Weights of a small encoder-decoder audio transcriber.
Data: trained on short read English sentences (LibriTTS-R), 26041 training examples, 22.4 epochs.
Rows from block 5 of the audio encoder of a small encoder-decoder audio transcriber, named by matrix and row number. Rows with one number within an expert belong to one neuron, the router's apart. Each number is 128 + 24 x the weight over its row's rms, rounded and kept within 0 to 255. All counts start at 0. Numbers have three digits each.
After each expert's rows are labels from the 100 clips, of 14976, where the router gives the expert most weight on average: "responds to" is what is common among them. Only what is clearly more common there than usual is listed. The data: short read English sentences (LibriTTS-R).
# router: router (encoder.blocks.5.mlp.router.weight, 16x160), inputs 0-53
# up: expert up (encoder.blocks.5.mlp.up, 16x160x160), inputs 0-53
# down: expert down (encoder.blocks.5.mlp.down, 16x160x160, transposed), outputs 0-53

# expert 9
router.9:116114127101137151132092148126156109074151088131119149119098106149141077118159164125102112126098139162144114176127150134134161108105135158082131120164153127067151
up.13:114121104151099145126104149099110100130161125112151092182120116136096099090105142123123166123178146149162087159107162114142151133164165112112102124142154136107082
down.13:145135151165101099142124151096166169161159115119131121154048139116112138071175123122118108113104099105125106147119155129112140120130112148101116142155124132170106
up.14:111115148092124104118065141135158133113153122140105159126137133149170142099189109145151132131116141133168089124114097131141141095146104074149143143102133174095121
down.14:151134136149104121132098138154107121131117129117107094132209153158116127119112123135156169162151128156144154115095094120118113121094164107113147114129124161122147
up.15:153139106107109138147095139161131103167133150115121105101147098138116135134154103121115096118112179122129126107136121127069087101127136137102128149106104083121122
down.15:164114093166112168126121093129136132131106124138152146070140099186136145106122136134129107070147141136112141138123109092143126073137133173128114134168121086149108
up.16:092121145146131141122115119120134162124095143177137134096137138117161177154116127125131138080083128138146117132134170127107149115097082106128154075112060090099172
down.16:183152133115142113148149149127132112087103112116150109110108150109100083108119175075143154148151156147119091152099130133140096128181112106176141133099132131145111
up.17:092106143145097133149153084087126103113120100115107141122143148137125104150149115092149140116148147158106144140149111106119119082137145137122167093120142127132143
down.17:156137112159172146149133135110111101128103153158109115118134189118142102152135155096113116085107150128117127139117128134143126149113107141095104127132121106129152
responds to: the word "and"

# expert 15
router.15:143088147138154160140154112132110145096118102154119138141157161130173145141108128147135107139107113137142150136182146135131142137114150086138165136138118140111149
up.13:132171123093121142102166094101153152130175131105096137128065119116089106119119146175133131124122125154140110125129174129147127123169158142114106158130149152122095
down.13:098110114137105137101150094124137073132135135122132132190120135138158169129106103166153150107103117137117088105131159135114150132124106124113161128155079123179103
up.14:077093140119099118137137167096121117110151129159114161129118112114110175107101139142102115160116098114116133125145125100105093165148108114098085158130141088102161
down.14:123120160145143134101127093128097085123122107140124155151108091113122128110132121154139124126116074168114169096160139142159112111151105141158122131183126126125144
up.15:127125138123120153137141130130166101134144104110105147109123128107161145163117155119079125117156195130139134140179112139119141154105111162114167136121128118135136
down.15:139117123113122097150159090141137135132128134142164143109130103116167116142151122113125127128124118127117164120089170138126153164129120098100126090099107158118127
up.16:136125092105131091166166150137105156100129130128144151104116116140132105168117076131120160096126119102160103138130154169104121142134140150145109152127090118138123
down.16:109112163148125173118154131126090152125126172140115096139116117174102129143135095129097148150144086122112135137131138132131087124142158125126142138111146115157171
up.17:163130083134156137137113124133161148114141121133116113148137148154084147097118098129100134114115082099167121113130104122098141132160118133137146165145120130110161
down.17:126151137113145079154095098149121144145161151125149121186117127138136156120137070143124142095119179098098104128131142086134148091166138117138163119123147119152156
responds to: the word "to"; the word "he"

# expert 6
router.6:146154134093140143111155112105119135137139110121117122122121102135127125128125166125151166142126118134132108143096114114109118137152120159140138131119132137175138
up.13:127104086117124125125077148101159088134142105139181091098108094143120126135122097129102076112146118099082136154140177124132093147122125130145176134128097132109134
down.13:082101132133158147103126128160129133137140143126117099156141105137133161118108132105125135145152119124149129113142131152113122188146151222145155100121104141138169
up.14:116173151111107155086121087132125140138108139141134086146131160138091129117121132139092171151163151152148129118110131137115158137156125116149084128119102144174156
down.14:056123104142152120127134148149118111121135125193127128118172100147118114114129096140131135117125128085135092154141115130148115094140161133117186153152149119108147
up.15:154147118100145081145140093141124115155135125121104125159131145119156129151133158155088102136146120101097106108089140181133125134097118121134084081159101128168117
down.15:139126107110129092152119149070173156122079118122165171112090144118128143115126134147155123121124140110110157105126102110086132121126141142126141152145093103067051
up.16:144125132097169127163152078135150121166106120091122080117141157119083128156111126106131127094137100118141086159092169117117113107159140133136133104107115134129105
down.16:122145117150118152143142119130090136142116096136110124167123102112104137112122134137142151086126143118124141095105146137140123116083101115110124137159103115195135
up.17:154154142147141124075110136139123166144175090146117110093095075136111151157145129145153161091138127127141080105115077163123107098134071131109118122100120130132111
down.17:109100150126122125113129119081089148149124154097136132116147153129169143148127087128139116113119180162106134145071150150115082143135149125128123095119112119168149
responds to: voice: male

# expert 8
router.8:170149107101122099154179144151132131123086162161159111141141059154125106170144137147121128122145072089085113137163125136150118112154136113160137134099133168111086
up.13:160121122112127130141096111135129134141102137118133170099096161128114116141141164174146149121091152075106185130106148146108162149079113138139097158132139115120138
down.13:123153102167119129114147109186084150147124126144104133082156138140153148108119104155118119130071115130094132123139133122079099153141120142164129104117121132105123
up.14:168109132093108124145130111117119120170191134152154165138118122109148142142114140154148154067076137135135120079123130147115126169118133101163101106171142111125151
down.14:116092105137134093111125128121160128156100076138125116112135155133147151163112170121170152117130085159115118114156171109067146152152105133151132128113102116132139
up.15:119130088135095136051134212123125147111117102097148112122196087157102082149106138121120124153104120134152128110098118116129119164117128118115121144102096117091129
down.15:147171113131138141118089132141112108176098130146144107111076122130157150121118151140146148130138099116107144121136121143116118093122180145178134125116097137135127
up.16:143135140120128161157117115126118124137145155095114115170158091137090116139106130127117112080138092159104150158145098137142161138127155140116125137122136178137132
down.16:063143134095142121137099148092151113152118124105117120122115108136163099130148155138146142094112068137133088151113128127137146145153105165112149160079112128109123
up.17:148073156087129105151150149103141146159146132099124140116110102138104111126131161129143117140161167101140085122113156119142154134101120108096127135115101097123142
down.17:142146119162170118146137121128150147109144135114122140114162132125122178168168156110120114096103122133126123122120170142122127091128107141129174131161114097150107
responds to: voice: female; the word "i"

# expert 1
router.1:142147143119147105119131164146103106118168143126135170138119109135183157092148141107113121184159131119125093151092141122080138138150124132126129127146119131138183
up.13:157127128138123138140145128101116111149157118077095138100106164132091145105126152144123128144129135129147116140119150078113134119172113141163121187125117154143099
down.13:127110123136170079159141112113144118142129126135157114103135147143140148110163132122156098128120086144124147067126116147131111130123131129139122139115106162143135
up.14:120147112156111179109115115121109109121143124114118136096084131170108115168103138136148170089110133109099125127154104134118147066138152137145133153103127110137146
down.14:151160124123128096116138109145118150099142097143156140132091165105105102143079128100158083121076192111160095164120129124078149123116105113106126128114072133109125
up.15:108137110144144154141142148113124166088140101120146135100132117121118165161135132147117146102127158074111152155087141106152127152098127159151130133146132080111192
down.15:131108100184128118120096169099130126138113139113094177117138095179120158128082122134144157150142107117117080141111180207122117091154180164114101149137138108101122
up.16:138080129163118123135119114139135160138128125115088152095089123144083144144093103131119114133120084162169127137155106130114116149159142133103142115148123116115126
down.16:140139120098147153121121131134133095162103156128093143137140149152117128148160140129148124143122138162094163099163124144152100133163125129125128127122128094140113
up.17:110139126127116138144124088118180144113079139132175153151169133167123125176100157114099117153111149169118130129120126089095132156141155127123144149139135138122117
down.17:137145115134155151139085146137136133158088122107156126124115129145152103106092129112134161113133095147103156158144090112127139121141119107136090128135162106131128
responds to: the word "you"

# expert 0
router.0:101100152127145109163120142130128164087110152090107147109134122089098149137130139137113121094120117167141131123085138119136144130142133141103119157115134154170156
up.13:110090110092095112119147128100151130117136074084097136103061137140158123134073134119108123164121140109115115084113115170112158136134129111147129157127122094128134
down.13:134127123108096137114098084168190127150150101147118154140200132115096113134148160127107117070090121099137161078167142103137125179144121124130113110155160152124141
up.14:131141110119136108082118170116129150132157137146143098125114171150155091120103139189155128093165123132159153133119148122142117144132122101124112164173084161123176
down.14:067088163095130141129084119089140139146115092145136117138128136113109097118112130156103150137171140102134115116101149122106113154158174091136104141064118119109129
up.15:097114165144119116159134151109169130104113099121108144128132113162121128126105103164138094131136120110158131120167129135186116108114176148094116095165147085104113
down.15:141093160111124137116099096127133123152129116177106154109137131112123132074130116149140159143169130163141128127142122120126142125165133103166111074099156134147164
up.16:118093122113160127125153130163075128145134137114108103109160121119182113134136171104134172127157153101139142098143135136161111121159129118090136143098120137131147
down.16:153096156130123122153161111112112113137143145126139155150104154097104146117110105147142111135111148123152089104151112156108119095209127150149142121079111119153105
up.17:107161128147105148152169136143113097130131106108137155190138118104108108139134128170176151116132157119124173166092131105142185131107180165118123124170145117158125
down.17:111114177147146087119138103118115113098109127154120096115118139168094146110102085114119181124204147155084114117137130105167156136115126109138135084141133092176144
responds to: the word "to"

# expert 4
router.4:099130103168130101110108112128126127127118122171169154121129125154132135092131108139145132095130161141131075123108119095119137130127106198116106127152104153117113
up.13:108101099109134134110108105147113159177097127125138108128155158131127143164134110154127098105101148157148088185130153138184140114173153134153131105097134104146128
down.13:137146103150121116145111142111135164159133113086118183148167082137107125156118154151108102103143111097128141115128115095141153123114110118147103097161138124135151
up.14:157160106118118153117110163068130135154097101117118147142119144122055116145131102110142155102127156123151146114130161089099119129128153114111141109152168128111117
down.14:162100119131126154119150105145117133096166168139163114095136081164120120146127120107156160082108133105121115158124151103136135108139120128133105157121148141159142
up.15:192114117115115096134171097124137155118133109114144138129164138139130086093122144109123137111133133083137179135137108127154109149106120146121123140145125090098110
down.15:179145122140122157105122139138151165160105144098116133115146112150138126104118115134106096111166131078150109083132157156179164131095129134122126104099113127126151
up.16:106085102071131136084098115134114109140116133148184122123186092171152143126140151105124121127117153155115124136164150103129072109137146178143145111123112130103124
down.16:084080146134113138130095097151122113159137126120155102118113163130086107126084142116110077110143154134143137150110148103150134119119128122108055144113125144155141
up.17:132120101158138071156109157115110120079160124102112120105132102113107103102153100082156143117135136109098114146121144094117123100136132114137169132144170136112125
down.17:169110141153120151156147119095084146166167172142163143069129116123125185163134116159173123131164173100111116111117134071149148125112134132157130113149120125136073
responds to: the word "you"

# expert 10
router.10:165147094187114170169149161115151116114134131141105126117101091124099094134195148129173122140137099135157097176160156108140133110171119149113133150113146085112144
up.13:158156085144186119105071112140143121116146103134112153141169134087084136102082100119123089120169114163134111118173134103153162141123077110131123130139108125143126
down.13:086134142135144107120095089152118085151137127137062172122074118152153123156140138122122150111097142096117160165101145104152141149127104147114112109117117106137116
up.14:162118100145140112121153135126084102116175122151141167137089131141097139104138115085090143149091111128082106106156150083118127141152116174107081133099120143098120
down.14:149156146128142133141132116144123075169144174103123156142125115127147143100129169145132122133107095164139111151119116130141081137100145135159123108120143163141113
up.15:138078087146153138104129128126114132138129186123115145107115131152162156082150167139116128067102124125102108096123102164141065097078112105166146117091140113158089
down.15:152130155115106144136121123111078089106099167128104131087094124145131082070138133090135133084097098144139116125135142144140123158124112150096145168126166140136094
up.16:157159106140146143114125083140137115162136135143140115103161188084153123093142097146124105120140139110148113148136115125098166146120165096138116138157135114124113
down.16:125107142157170154143139099083120095129093138175155112089126114168100124107120131119088116103154115149118119148136103114081143121128144116102102143130110117108137
up.17:092120124087090137135152150096107101146118083121149159167129132101148129130138133130108138192128158139140136123104126136179128123152109135163124128139112100087111
down.17:136127130143133128127127132112159129147140137133150088138155127149149133068166078110108148114099128135138152136134106117112077128139151116144109107061149116112144
responds to: the word "the"