A small encoder-decoder audio transcriber, trained from scratch.
Data: trained on short read English sentences (LibriTTS-R), 26041 training examples, 22.4 epochs.
Rows from block 4 of the audio encoder of a small encoder-decoder audio transcriber, named by matrix and row number. Rows with one number within an expert belong to one neuron, the router's apart. Each number is 50 + 12 x the weight over its row's rms, rounded and kept within 0 to 99. All counts start at 0.
Before each expert's rows are labels from the 100 clips, of 14976, where the router gives the expert most weight on average: "strongest on" is what is common among them. Only what is clearly more common there than usual is listed. The data: short read English sentences (LibriTTS-R). In brackets: how many of the 100.
# router: router (encoder.blocks.4.mlp.router.weight, 16x160), inputs 0-79
# up: expert up (encoder.blocks.4.mlp.up, 16x160x160), inputs 0-79
# down: expert down (encoder.blocks.4.mlp.down, 16x160x160, transposed), outputs 0-79

# expert 7
strongest on: the word "i" (38)
router.7:45 35 52 60 41 45 63 44 61 53 33 37 48 59 51 58 65 78 71 85 55 60 53 41 63 50 50 61 43 58 47 61 30 40 37 63 51 47 63 46 27 61 59 62 48 60 34 71 80 53 55 65 26 59 49 40 58 65 44 44 40 44 51 38 43 45 34 45 42 42 58 45 34 65 47 48 33 42 41 48
up.0:70 33 39 42 50 44 38 45 53 62 47 50 60 32 56 45 66 52 63 52 64 65 51 62 47 50 48 59 52 68 53 38 27 47 49 35 58 33 23 49 85 40 61 52 37 60 34 34 50 82 56 48 37 55 56 58 64 75 40 48 39 67 43 43 46 59 51 48 32 54 39 34 34 34 74 50 40 25 39 41
down.0:27 46 59 82 47 46 58 59 41 44 32 45 64 44 49 57 57 62 36 54 56 62 57 45 60 42 53 64 21 62 59 58 35 62 52 40 48 44 49 49 45 60 46 46 66 57 33 48 36 37 60 54 66 34 43 33 68 44 38 56 51 50 35 65 59 56 54 58 54 41 50 24 59 45 43 45 53 36 57 53
up.1:57 63 34 55 41 70 47 64 43 54 40 54 42 43 52 59 57 62 50 44 67 48 63 49 47 46 45 48 61 66 63 35 33 40 38 77 59 48 63 58 49 65 49 45 49 61 37 44 36 76 28 57 35 39 51 53 50 48 46 41 61 37 61 44 34 62 68 45 46 57 19 79 39 56 61 40 35 55 53 49
down.1:57 47 32 69 52 54 51 58 65 62 59 70 54 65 29 57 60 45 41 36 46 47 36 56 62 50 50 53 47 50 74 71 49 52 33 46 60 48 44 44 53 40 38 58 32 53 61 44 60 39 50 49 54 46 48 72 44 55 46 66 55 51 63 39 32 60 40 72 31 47 35 62 58 45 51 45 89 55 47 51

# expert 4
strongest on: the word "you" (34)
router.4:63 51 49 62 53 57 39 64 70 46 44 41 29 51 36 33 37 55 42 76 56 32 61 46 34 50 56 53 38 55 46 44 57 41 56 71 55 47 65 46 62 69 49 57 52 51 15 63 43 41 48 48 76 44 44 41 58 62 66 39 44 62 44 50 53 55 45 58 62 70 48 59 26 47 26 60 15 58 54 49
up.0:41 46 51 51 38 22 57 53 34 49 46 27 52 41 57 43 40 55 49 47 50 34 42 64 52 43 40 56 52 34 48 57 30 51 56 61 35 38 46 64 59 54 53 56 47 54 46 14 41 55 51 23 42 80 43 35 30 56 41 29 30 41 60 61 39 43 37 31 57 45 37 45 61 46 36 32 42 23 60 50
down.0:52 39 45 59 60 49 53 77 64 77 45 54 44 50 44 57 59 47 29 52 52 64 56 51 36 54 52 33 33 46 35 43 37 55 50 35 54 37 41 50 47 45 57 68 41 53 36 54 34 66 64 30 48 36 52 46 54 66 52 65 60 45 52 71 32 63 43 69 34 46 38 45 46 53 53 68 50 46 38 60
up.1:44 55 35 30 49 56 60 50 60 56 53 63 65 36 52 52 47 66 59 50 49 57 39 66 51 35 72 70 51 76 39 53 50 62 30 65 40 31 53 53 40 36 35 10 24 62 48 49 54 50 33 27 66 62 52 50 39 53 44 43 77 40 45 56 54 56 37 50 53 68 46 46 41 39 53 57 59 33 63 55
down.1:40 56 56 58 62 68 46 45 53 63 53 37 32 46 41 44 57 36 57 48 50 38 38 58 59 67 46 63 71 42 37 59 66 79 59 42 37 29 71 56 55 62 43 35 38 63 52 42 67 42 64 45 39 65 55 50 59 45 65 48 33 42 47 52 45 56 54 32 59 65 57 61 61 30 54 25 86 56 76 57

# expert 11
strongest on: the word "you" (39)
router.11:51 39 59 46 46 56 70 54 62 43 45 70 23 37 57 48 30 33 43 34 43 58 70 51 56 50 58 45 65 40 46 34 52 51 61 49 43 57 48 55 77 51 72 60 46 53 52 55 53 42 61 55 58 58 55 50 16 35 58 51 59 56 63 52 44 39 30 54 63 47 60 52 62 70 48 69 39 62 37 34
up.0:27 18 54 66 47 46 38 28 47 51 28 59 46 54 34 29 42 53 55 36 48 46 73 63 51 63 40 52 57 59 52 44 43 33 39 51 55 57 64 50 43 63 47 73 48 36 52 38 63 49 67 67 42 52 33 30 30 35 45 65 63 29 43 44 37 41 28 27 43 50 32 46 41 62 41 55 29 44 39 47
down.0:47 75 56 39 65 50 39 36 36 46 40 56 31 53 53 54 66 71 67 55 51 75 29 50 68 39 88 43 68 36 73 58 38 30 73 49 38 47 65 55 38 45 54 56 50 69 38 59 57 60 47 55 58 53 38 61 80 57 73 48 66 66 51 41 61 48 51 53 41 50 52 68 45 51 47 55 58 64 58 56
up.1:41 69 36 36 39 32 38 35 73 33 34 39 47 41 75 62 56 37 63 39 67 51 48 60 58 45 52 51 60 51 55 40 57 38 72 56 57 54 61 48 41 47 69 36 40 43 54 70 60 59 64 51 54 61 51 28 45 64 39 55 40 43 48 57 41 46 24 68 56 48 52 67 41 62 61 54 60 30 45 46
down.1:41 51 45 55 30 51 27 46 70 54 42 34 61 54 35 45 63 40 67 50 67 51 62 52 52 55 60 49 23 44 56 46 58 61 61 42 49 37 69 31 68 59 48 43 55 64 40 50 68 34 64 48 44 57 28 49 58 41 54 63 54 40 54 51 66 44 37 41 39 28 48 58 49 64 69 48 63 60 42 38

# expert 0
strongest on: the word "to" (40)
router.0:43 64 29 53 34 48 39 51 46 61 53 55 47 41 57 34 59 47 55 68 75 61 44 47 32 26 70 66 23 38 73 63 40 36 59 49 49 48 53 28 53 55 44 52 45 55 60 39 47 45 51 47 67 47 68 31 39 45 69 32 40 39 27 57 54 42 42 54 69 24 42 38 51 37 28 54 62 52 59 57
up.0:82 45 54 51 57 59 72 33 62 48 57 47 71 44 48 25 57 59 46 37 53 49 39 58 39 47 49 35 51 48 48 72 49 46 44 62 58 57 33 35 32 53 59 26 55 56 51 36 32 47 52 64 43 47 50 63 59 45 48 39 66 36 38 41 55 58 53 53 44 64 41 39 61 55 60 40 39 59 36 48
down.0:60 60 41 45 51 37 45 55 51 51 39 51 42 48 53 46 69 57 74 40 61 43 53 46 50 56 55 35 39 56 53 45 45 33 56 53 58 47 50 55 59 71 42 71 36 32 41 51 64 52 73 46 68 46 45 62 55 48 74 54 50 58 48 70 38 62 46 43 64 37 33 66 31 43 60 29 53 63 88 51
up.1:51 59 51 54 30 24 55 41 57 33 53 68 51 49 66 46 28 40 61 54 66 60 43 32 24 32 53 55 60 54 57 59 48 63 47 60 79 44 63 45 34 40 50 56 48 46 48 66 54 55 43 62 63 36 31 30 61 53 54 68 56 40 60 44 50 27 32 32 45 76 62 45 46 41 35 58 47 56 46 23
down.1:40 42 51 44 36 54 49 39 59 56 51 60 68 31 54 40 49 51 50 67 53 47 77 72 43 57 79 68 62 42 53 49 48 25 46 57 62 51 56 52 54 59 55 55 52 32 28 45 38 65 48 64 70 27 46 57 58 64 49 48 70 55 67 27 59 50 34 59 39 55 45 61 54 51 36 64 65 49 48 63

# expert 1
strongest on: voice: male (82)
router.1:84 52 48 46 26 64 37 52 53 54 45 38 50 35 49 41 51 29 30 64 64 46 61 40 52 25 61 48 42 47 62 61 60 51 43 39 43 66 63 44 58 56 39 41 38 53 48 34 50 44 70 70 57 42 61 44 68 55 71 51 43 46 64 67 57 42 67 47 42 36 45 42 36 58 72 47 85 51 52 41
up.0:29 46 51 67 49 40 52 33 58 48 33 36 45 41 50 36 43 55 37 51 62 51 53 39 60 61 71 62 35 58 46 39 56 78 49 65 60 42 43 51 53 43 46 36 53 42 71 59 57 47 51 19 48 51 39 66 55 44 44 63 54 58 70 37 69 40 43 57 56 74 45 56 45 49 25 44 50 31 49 53
down.0:51 59 50 46 43 47 67 36 52 50 55 48 50 45 63 55 56 58 54 26 51 44 55 46 56 36 46 82 54 35 33 63 56 45 34 54 54 61 56 78 37 66 48 63 51 65 27 55 56 75 42 50 54 62 57 51 41 65 58 60 67 24 48 42 39 56 42 81 34 32 57 35 57 46 62 44 44 42 54 50
up.1:68 40 60 67 40 52 38 41 19 49 43 42 60 44 56 60 54 74 41 57 32 38 56 36 46 36 64 61 54 53 68 45 61 42 48 36 72 68 48 44 67 52 84 36 39 54 60 51 63 59 68 49 84 72 46 33 48 41 38 15 73 69 63 56 60 51 45 39 63 50 30 46 36 65 55 24 59 38 55 67
down.1:36 27 38 37 40 64 32 31 52 57 64 56 62 47 50 60 32 40 60 45 61 43 46 22 67 68 37 33 44 52 38 32 58 45 52 39 53 62 55 56 30 47 53 53 31 66 43 61 57 49 61 47 50 14 66 62 58 46 47 36 60 38 74 50 40 40 44 32 50 49 62 62 37 45 39 64 40 48 50 40

# expert 10
strongest on: the word "to" (33); the word "of" (25)
router.10:40 39 32 54 68 50 61 63 29 50 52 42 33 25 31 47 58 37 42 46 52 58 62 66 72 60 46 60 53 50 61 34 62 35 28 48 57 63 20 54 49 61 49 43 46 58 52 52 49 36 60 43 64 50 45 30 79 37 61 60 29 49 55 55 52 38 41 45 38 33 27 47 66 45 59 40 54 17 61 49
up.0:29 54 51 60 58 65 46 56 41 48 33 51 73 31 63 46 41 48 61 63 62 28 47 76 71 42 55 37 87 59 53 43 53 50 35 44 31 42 37 46 55 64 35 55 63 52 62 35 47 37 49 54 35 64 34 55 54 53 32 63 69 47 40 70 66 53 43 49 55 50 44 71 20 36 48 60 45 42 31 45
down.0:31 56 27 40 55 50 52 62 50 72 84 73 47 68 58 55 60 35 72 41 54 55 42 67 53 50 58 61 26 60 54 73 52 56 72 51 69 64 49 52 45 33 37 38 42 42 53 36 42 73 64 36 44 36 60 53 67 48 47 67 68 54 49 47 65 67 43 54 42 37 45 32 57 23 76 56 41 39 43 41
up.1:51 47 50 45 55 60 56 61 47 50 56 50 63 27 47 58 74 53 42 46 57 57 35 33 44 62 58 41 43 48 46 29 60 50 24 39 47 45 56 47 45 64 73 59 36 68 51 42 48 33 32 42 51 47 54 37 48 27 55 79 52 68 26 49 57 58 49 64 41 51 46 61 56 32 57 24 60 61 44 38
down.1:54 55 51 61 50 40 38 44 52 37 53 41 48 63 69 40 64 53 40 47 44 54 45 51 56 47 32 51 55 42 32 56 67 61 40 77 32 40 49 40 37 74 32 60 60 56 53 48 57 52 40 29 55 53 50 57 40 28 49 54 60 51 53 60 37 45 50 44 42 50 63 50 34 30 62 50 23 52 72 48

# expert 12
strongest on: the word "you" (38)
router.12:35 31 54 40 50 44 50 37 58 61 47 39 67 42 44 41 55 62 43 57 67 52 50 57 42 41 56 78 50 36 51 50 71 53 64 43 39 35 77 43 46 38 53 58 08 76 40 58 41 36 74 59 44 46 73 58 58 56 56 60 58 45 53 43 67 31 50 76 55 27 53 35 47 21 30 40 52 50 49 44
up.0:76 63 41 38 47 45 62 51 58 27 25 62 48 38 57 44 54 49 40 67 34 56 35 52 61 61 25 70 43 70 43 57 54 34 54 60 36 53 71 52 68 31 47 63 53 62 64 47 41 42 67 57 74 61 61 28 60 49 66 28 89 37 57 41 48 54 54 29 31 63 24 56 52 38 55 64 59 68 62 57
down.0:52 57 38 47 52 42 51 61 42 47 37 57 46 53 33 32 45 88 56 30 64 68 39 49 64 37 49 08 68 40 61 35 60 72 50 62 43 38 42 64 41 53 49 36 34 46 60 44 35 56 48 64 48 66 54 41 51 48 64 44 53 40 83 39 61 49 39 24 49 45 57 47 60 54 42 49 63 55 24 35
up.1:68 49 32 53 62 42 59 50 56 38 47 54 60 36 48 23 43 60 50 60 25 49 45 43 42 33 21 41 45 52 51 60 46 19 27 44 72 59 46 51 47 58 55 46 48 56 41 52 55 61 41 53 35 64 51 72 32 41 59 39 30 60 53 62 69 56 40 42 55 74 30 42 59 34 74 63 81 28 47 42
down.1:36 58 46 50 38 52 44 44 53 80 72 72 43 48 66 45 45 51 51 55 32 36 68 67 46 61 74 50 75 51 47 57 56 31 38 33 53 53 54 39 49 45 23 47 56 43 61 49 68 71 51 61 29 49 55 50 54 47 63 62 53 40 42 65 68 49 78 63 50 83 41 48 36 65 48 41 48 65 40 46