From a checkpoint of a small encoder-decoder audio transcriber: encoder moe expert_choice.
Rows from block 2 of the text decoder of a small encoder-decoder audio transcriber, named by matrix and row number. Rows with one number belong to one neuron. Each number is 500 + 40 x the weight over its row's rms, rounded and kept within 0 to 999. All counts start at 0. Numbers have three digits each.
Before each neuron's rows are labels from the 100 texts, of 14976, where the neuron reaches its highest value: "tokens" is the input token at the peak. Only what is clearly more common there than usual is listed. The data: short read English sentences (LibriTTS-R).
# fc1: MLP up (decoder.blocks.2.mlp.fc1.weight, 512x128), inputs 64-95
# fc2: MLP down (decoder.blocks.2.mlp.fc2.weight, 128x512, transposed), outputs 64-95

tokens: "the"
fc1.253:506546550547460519503547500498561557504475486471473442564487441516489515585560525437497516507540
fc2.253:432467500504528503556498453510468455528469456525516546523541550566503473505516514433502489516505

tokens: "my"
fc1.234:456546551482479506511542536556499510450469497498442416436555450479448465524567545550390512552510
fc2.234:514483484526521472469498548497457510460600497439512470560554438437476451453388503459502517572497

tokens: "an"
fc1.24:467572522581415499422551540432487475565470506452555482500554482451463456439504492425429461509525
fc2.24:412538407458531437517554476521493526489547529471431522531560535542566525499540478536473475469523

tokens: "out"; "up"; "just"
fc1.470:541578586518498575495502472462522483515484459566505507461494442534458463518518496528477482502516
fc2.470:537455558463487565466556496560485445482502531448523451498485460466575534541505526517562562434506

tokens: "out"; "man"; "little"; "you"
fc1.478:523541611520486484490519506516495480448525595494485462534534465500489504531561508495468459543496
fc2.478:522515519459431471569519489426553459495467511485411473515442541474555565530564514539545473507505

tokens: "my"; "going"
fc1.73:480476478526529564533521520470502496495539498448472497486487463514437464518489448521477425547493
fc2.73:460529484527423555499467525524487471440457503557476527467497573479492521454527494500519527551493

tokens: "my"; "this"; "reason"
fc1.283:478457506447505548531639545526500469542471511573481510510460447489490555507527508486505561526530
fc2.283:559481516556442459451502463488538503598489547486479411478520502485588430526468432469571496514475

tokens: "see"; "from"
fc1.208:523509464530440548560519469530543555552525549468495453515456479419498539523453452499487534531498
fc2.208:452520520543469527542527469516496562539434548479598439497400494551458529486477437515524461493538

tokens: "my"; "your"
fc1.274:459559532467458559552579478424485497537539590487529485458494496417461442530556501510423475517481
fc2.274:462542550472535605441422471459449518555502493588528509459501452484470496503486476510562536511537

tokens: "see"; "mind"
fc1.113:533504505492475486512489488523506583473560513517477420480500477447495463556552579482552505452508
fc2.113:430515498446442535508487450557384521417493531527522527582521525501448478422454533587512561506507

tokens: "an"; "i"; "you"; "what"
fc1.509:489520527486496498549521470497490562539492555529517467520404470537432524533560532514513479457521
fc2.509:521538504493501613533531501480512530502480493515485473556479482501536437504468494450502463575513

tokens: "the"; "is"; "my"; "a"
fc1.162:445526505431513569521541506447548511538484510484483404425487494501508466486530496500485437526505
fc2.162:474497513531470531517488447494513551563496550441406400503496463450607500521552539523533495522529

tokens: "my"; "of"; "i"; "the"
fc1.412:487533529487458460481570505513517522511589529480540457531498449482514484492549530532531455484535
fc2.412:533513472490566440432518544525559473543470586510550491423527552452498484434443532461484524550500

tokens: "to"; "not"
fc1.261:527497495556480528518472455447506508496454479455500491404460510522475536471488546465492487520498
fc2.261:478508483511487503472498544551522452499507496425490482479483593463540529515449540414426457512536

tokens: "is"; "was"; "it's"; "were"
fc1.495:505536512456451537540601479512510534575483455498483498466487393550483487485474497505495523454550
fc2.495:569431570465493458490459538473471505538512489496525496510473532535528439573475508554563451581515

tokens: "to"; "when"; "afraid"
fc1.287:517517498545532452579521499496491498537488502497523508492500463448496419592516458533515482522523
fc2.287:442458525446495529474499464536521500501483474568454530524545485496510418536494470510512610511491

tokens: "the"; "a"
fc1.445:486592489490474523548551492509493547494516491516496429503511506519453460496575512466548469541503
fc2.445:547467531503494498437447515478532456444488486527494442544474453517487521465525540557558507449490

tokens: "is"; "have"; "do"; "of"
fc1.491:428493486502502466493500497449576567516432506483528528510421478459482532488492467538430550453465
fc2.491:521567509512462505434384511456542512454513487482545595496513542510409539488510511542439502515532

tokens: "to"; "tell"
fc1.175:481488480486515502507473448522512479529473527556526476447496538402531500518536452546516485572532
fc2.175:491442464488451445503434434497525491482506563478517572546531481510514475459542570422474515482476

tokens: "the"
fc1.454:460563494487512501455612454487545501593496537437550489504487488482484434487490541503524500504509
fc2.454:523524529525559482505437496517456478471531457544469502505486543521431558513507470421532458503509

tokens: "my"; "he"; "could"
fc1.211:455516482516487483523509507538503469545512510481453450480541513491450456488553503535483491470438
fc2.211:472540518501578465487434513527495496510520444508501443509527487534526436521498599488568507501521

tokens: "is"; "was"; "said"
fc1.238:471499495517525611500525439461569491527495535545421442480536422444430423463526533547463519501535
fc2.238:505466569559543469476435505483588482473511521508505521462532516535447500508478489451480549476534

tokens: "to"
fc1.79:465518468511481522478532556536462579563517482512468513520482453447487430505511426488430497498536
fc2.79:481550622576480524436578536532522545551534511519451453501472514444452554496557482494492407554485

tokens: "an"; "it's"
fc1.462:436541490522413490520580520536532520532534544545489502466493493414440444520547511505533495531482
fc2.462:527394545437480447471486423479518531492522466466475429465488490487450530464520465506512447484518

tokens: "to"; "as"; "said"
fc1.196:498471483517432566476533472421555524530472549458503459447577508457515472531502543540527481437540
fc2.196:528470433529490515509431481527500477413512508498502554463511414441515486569462507492424476517554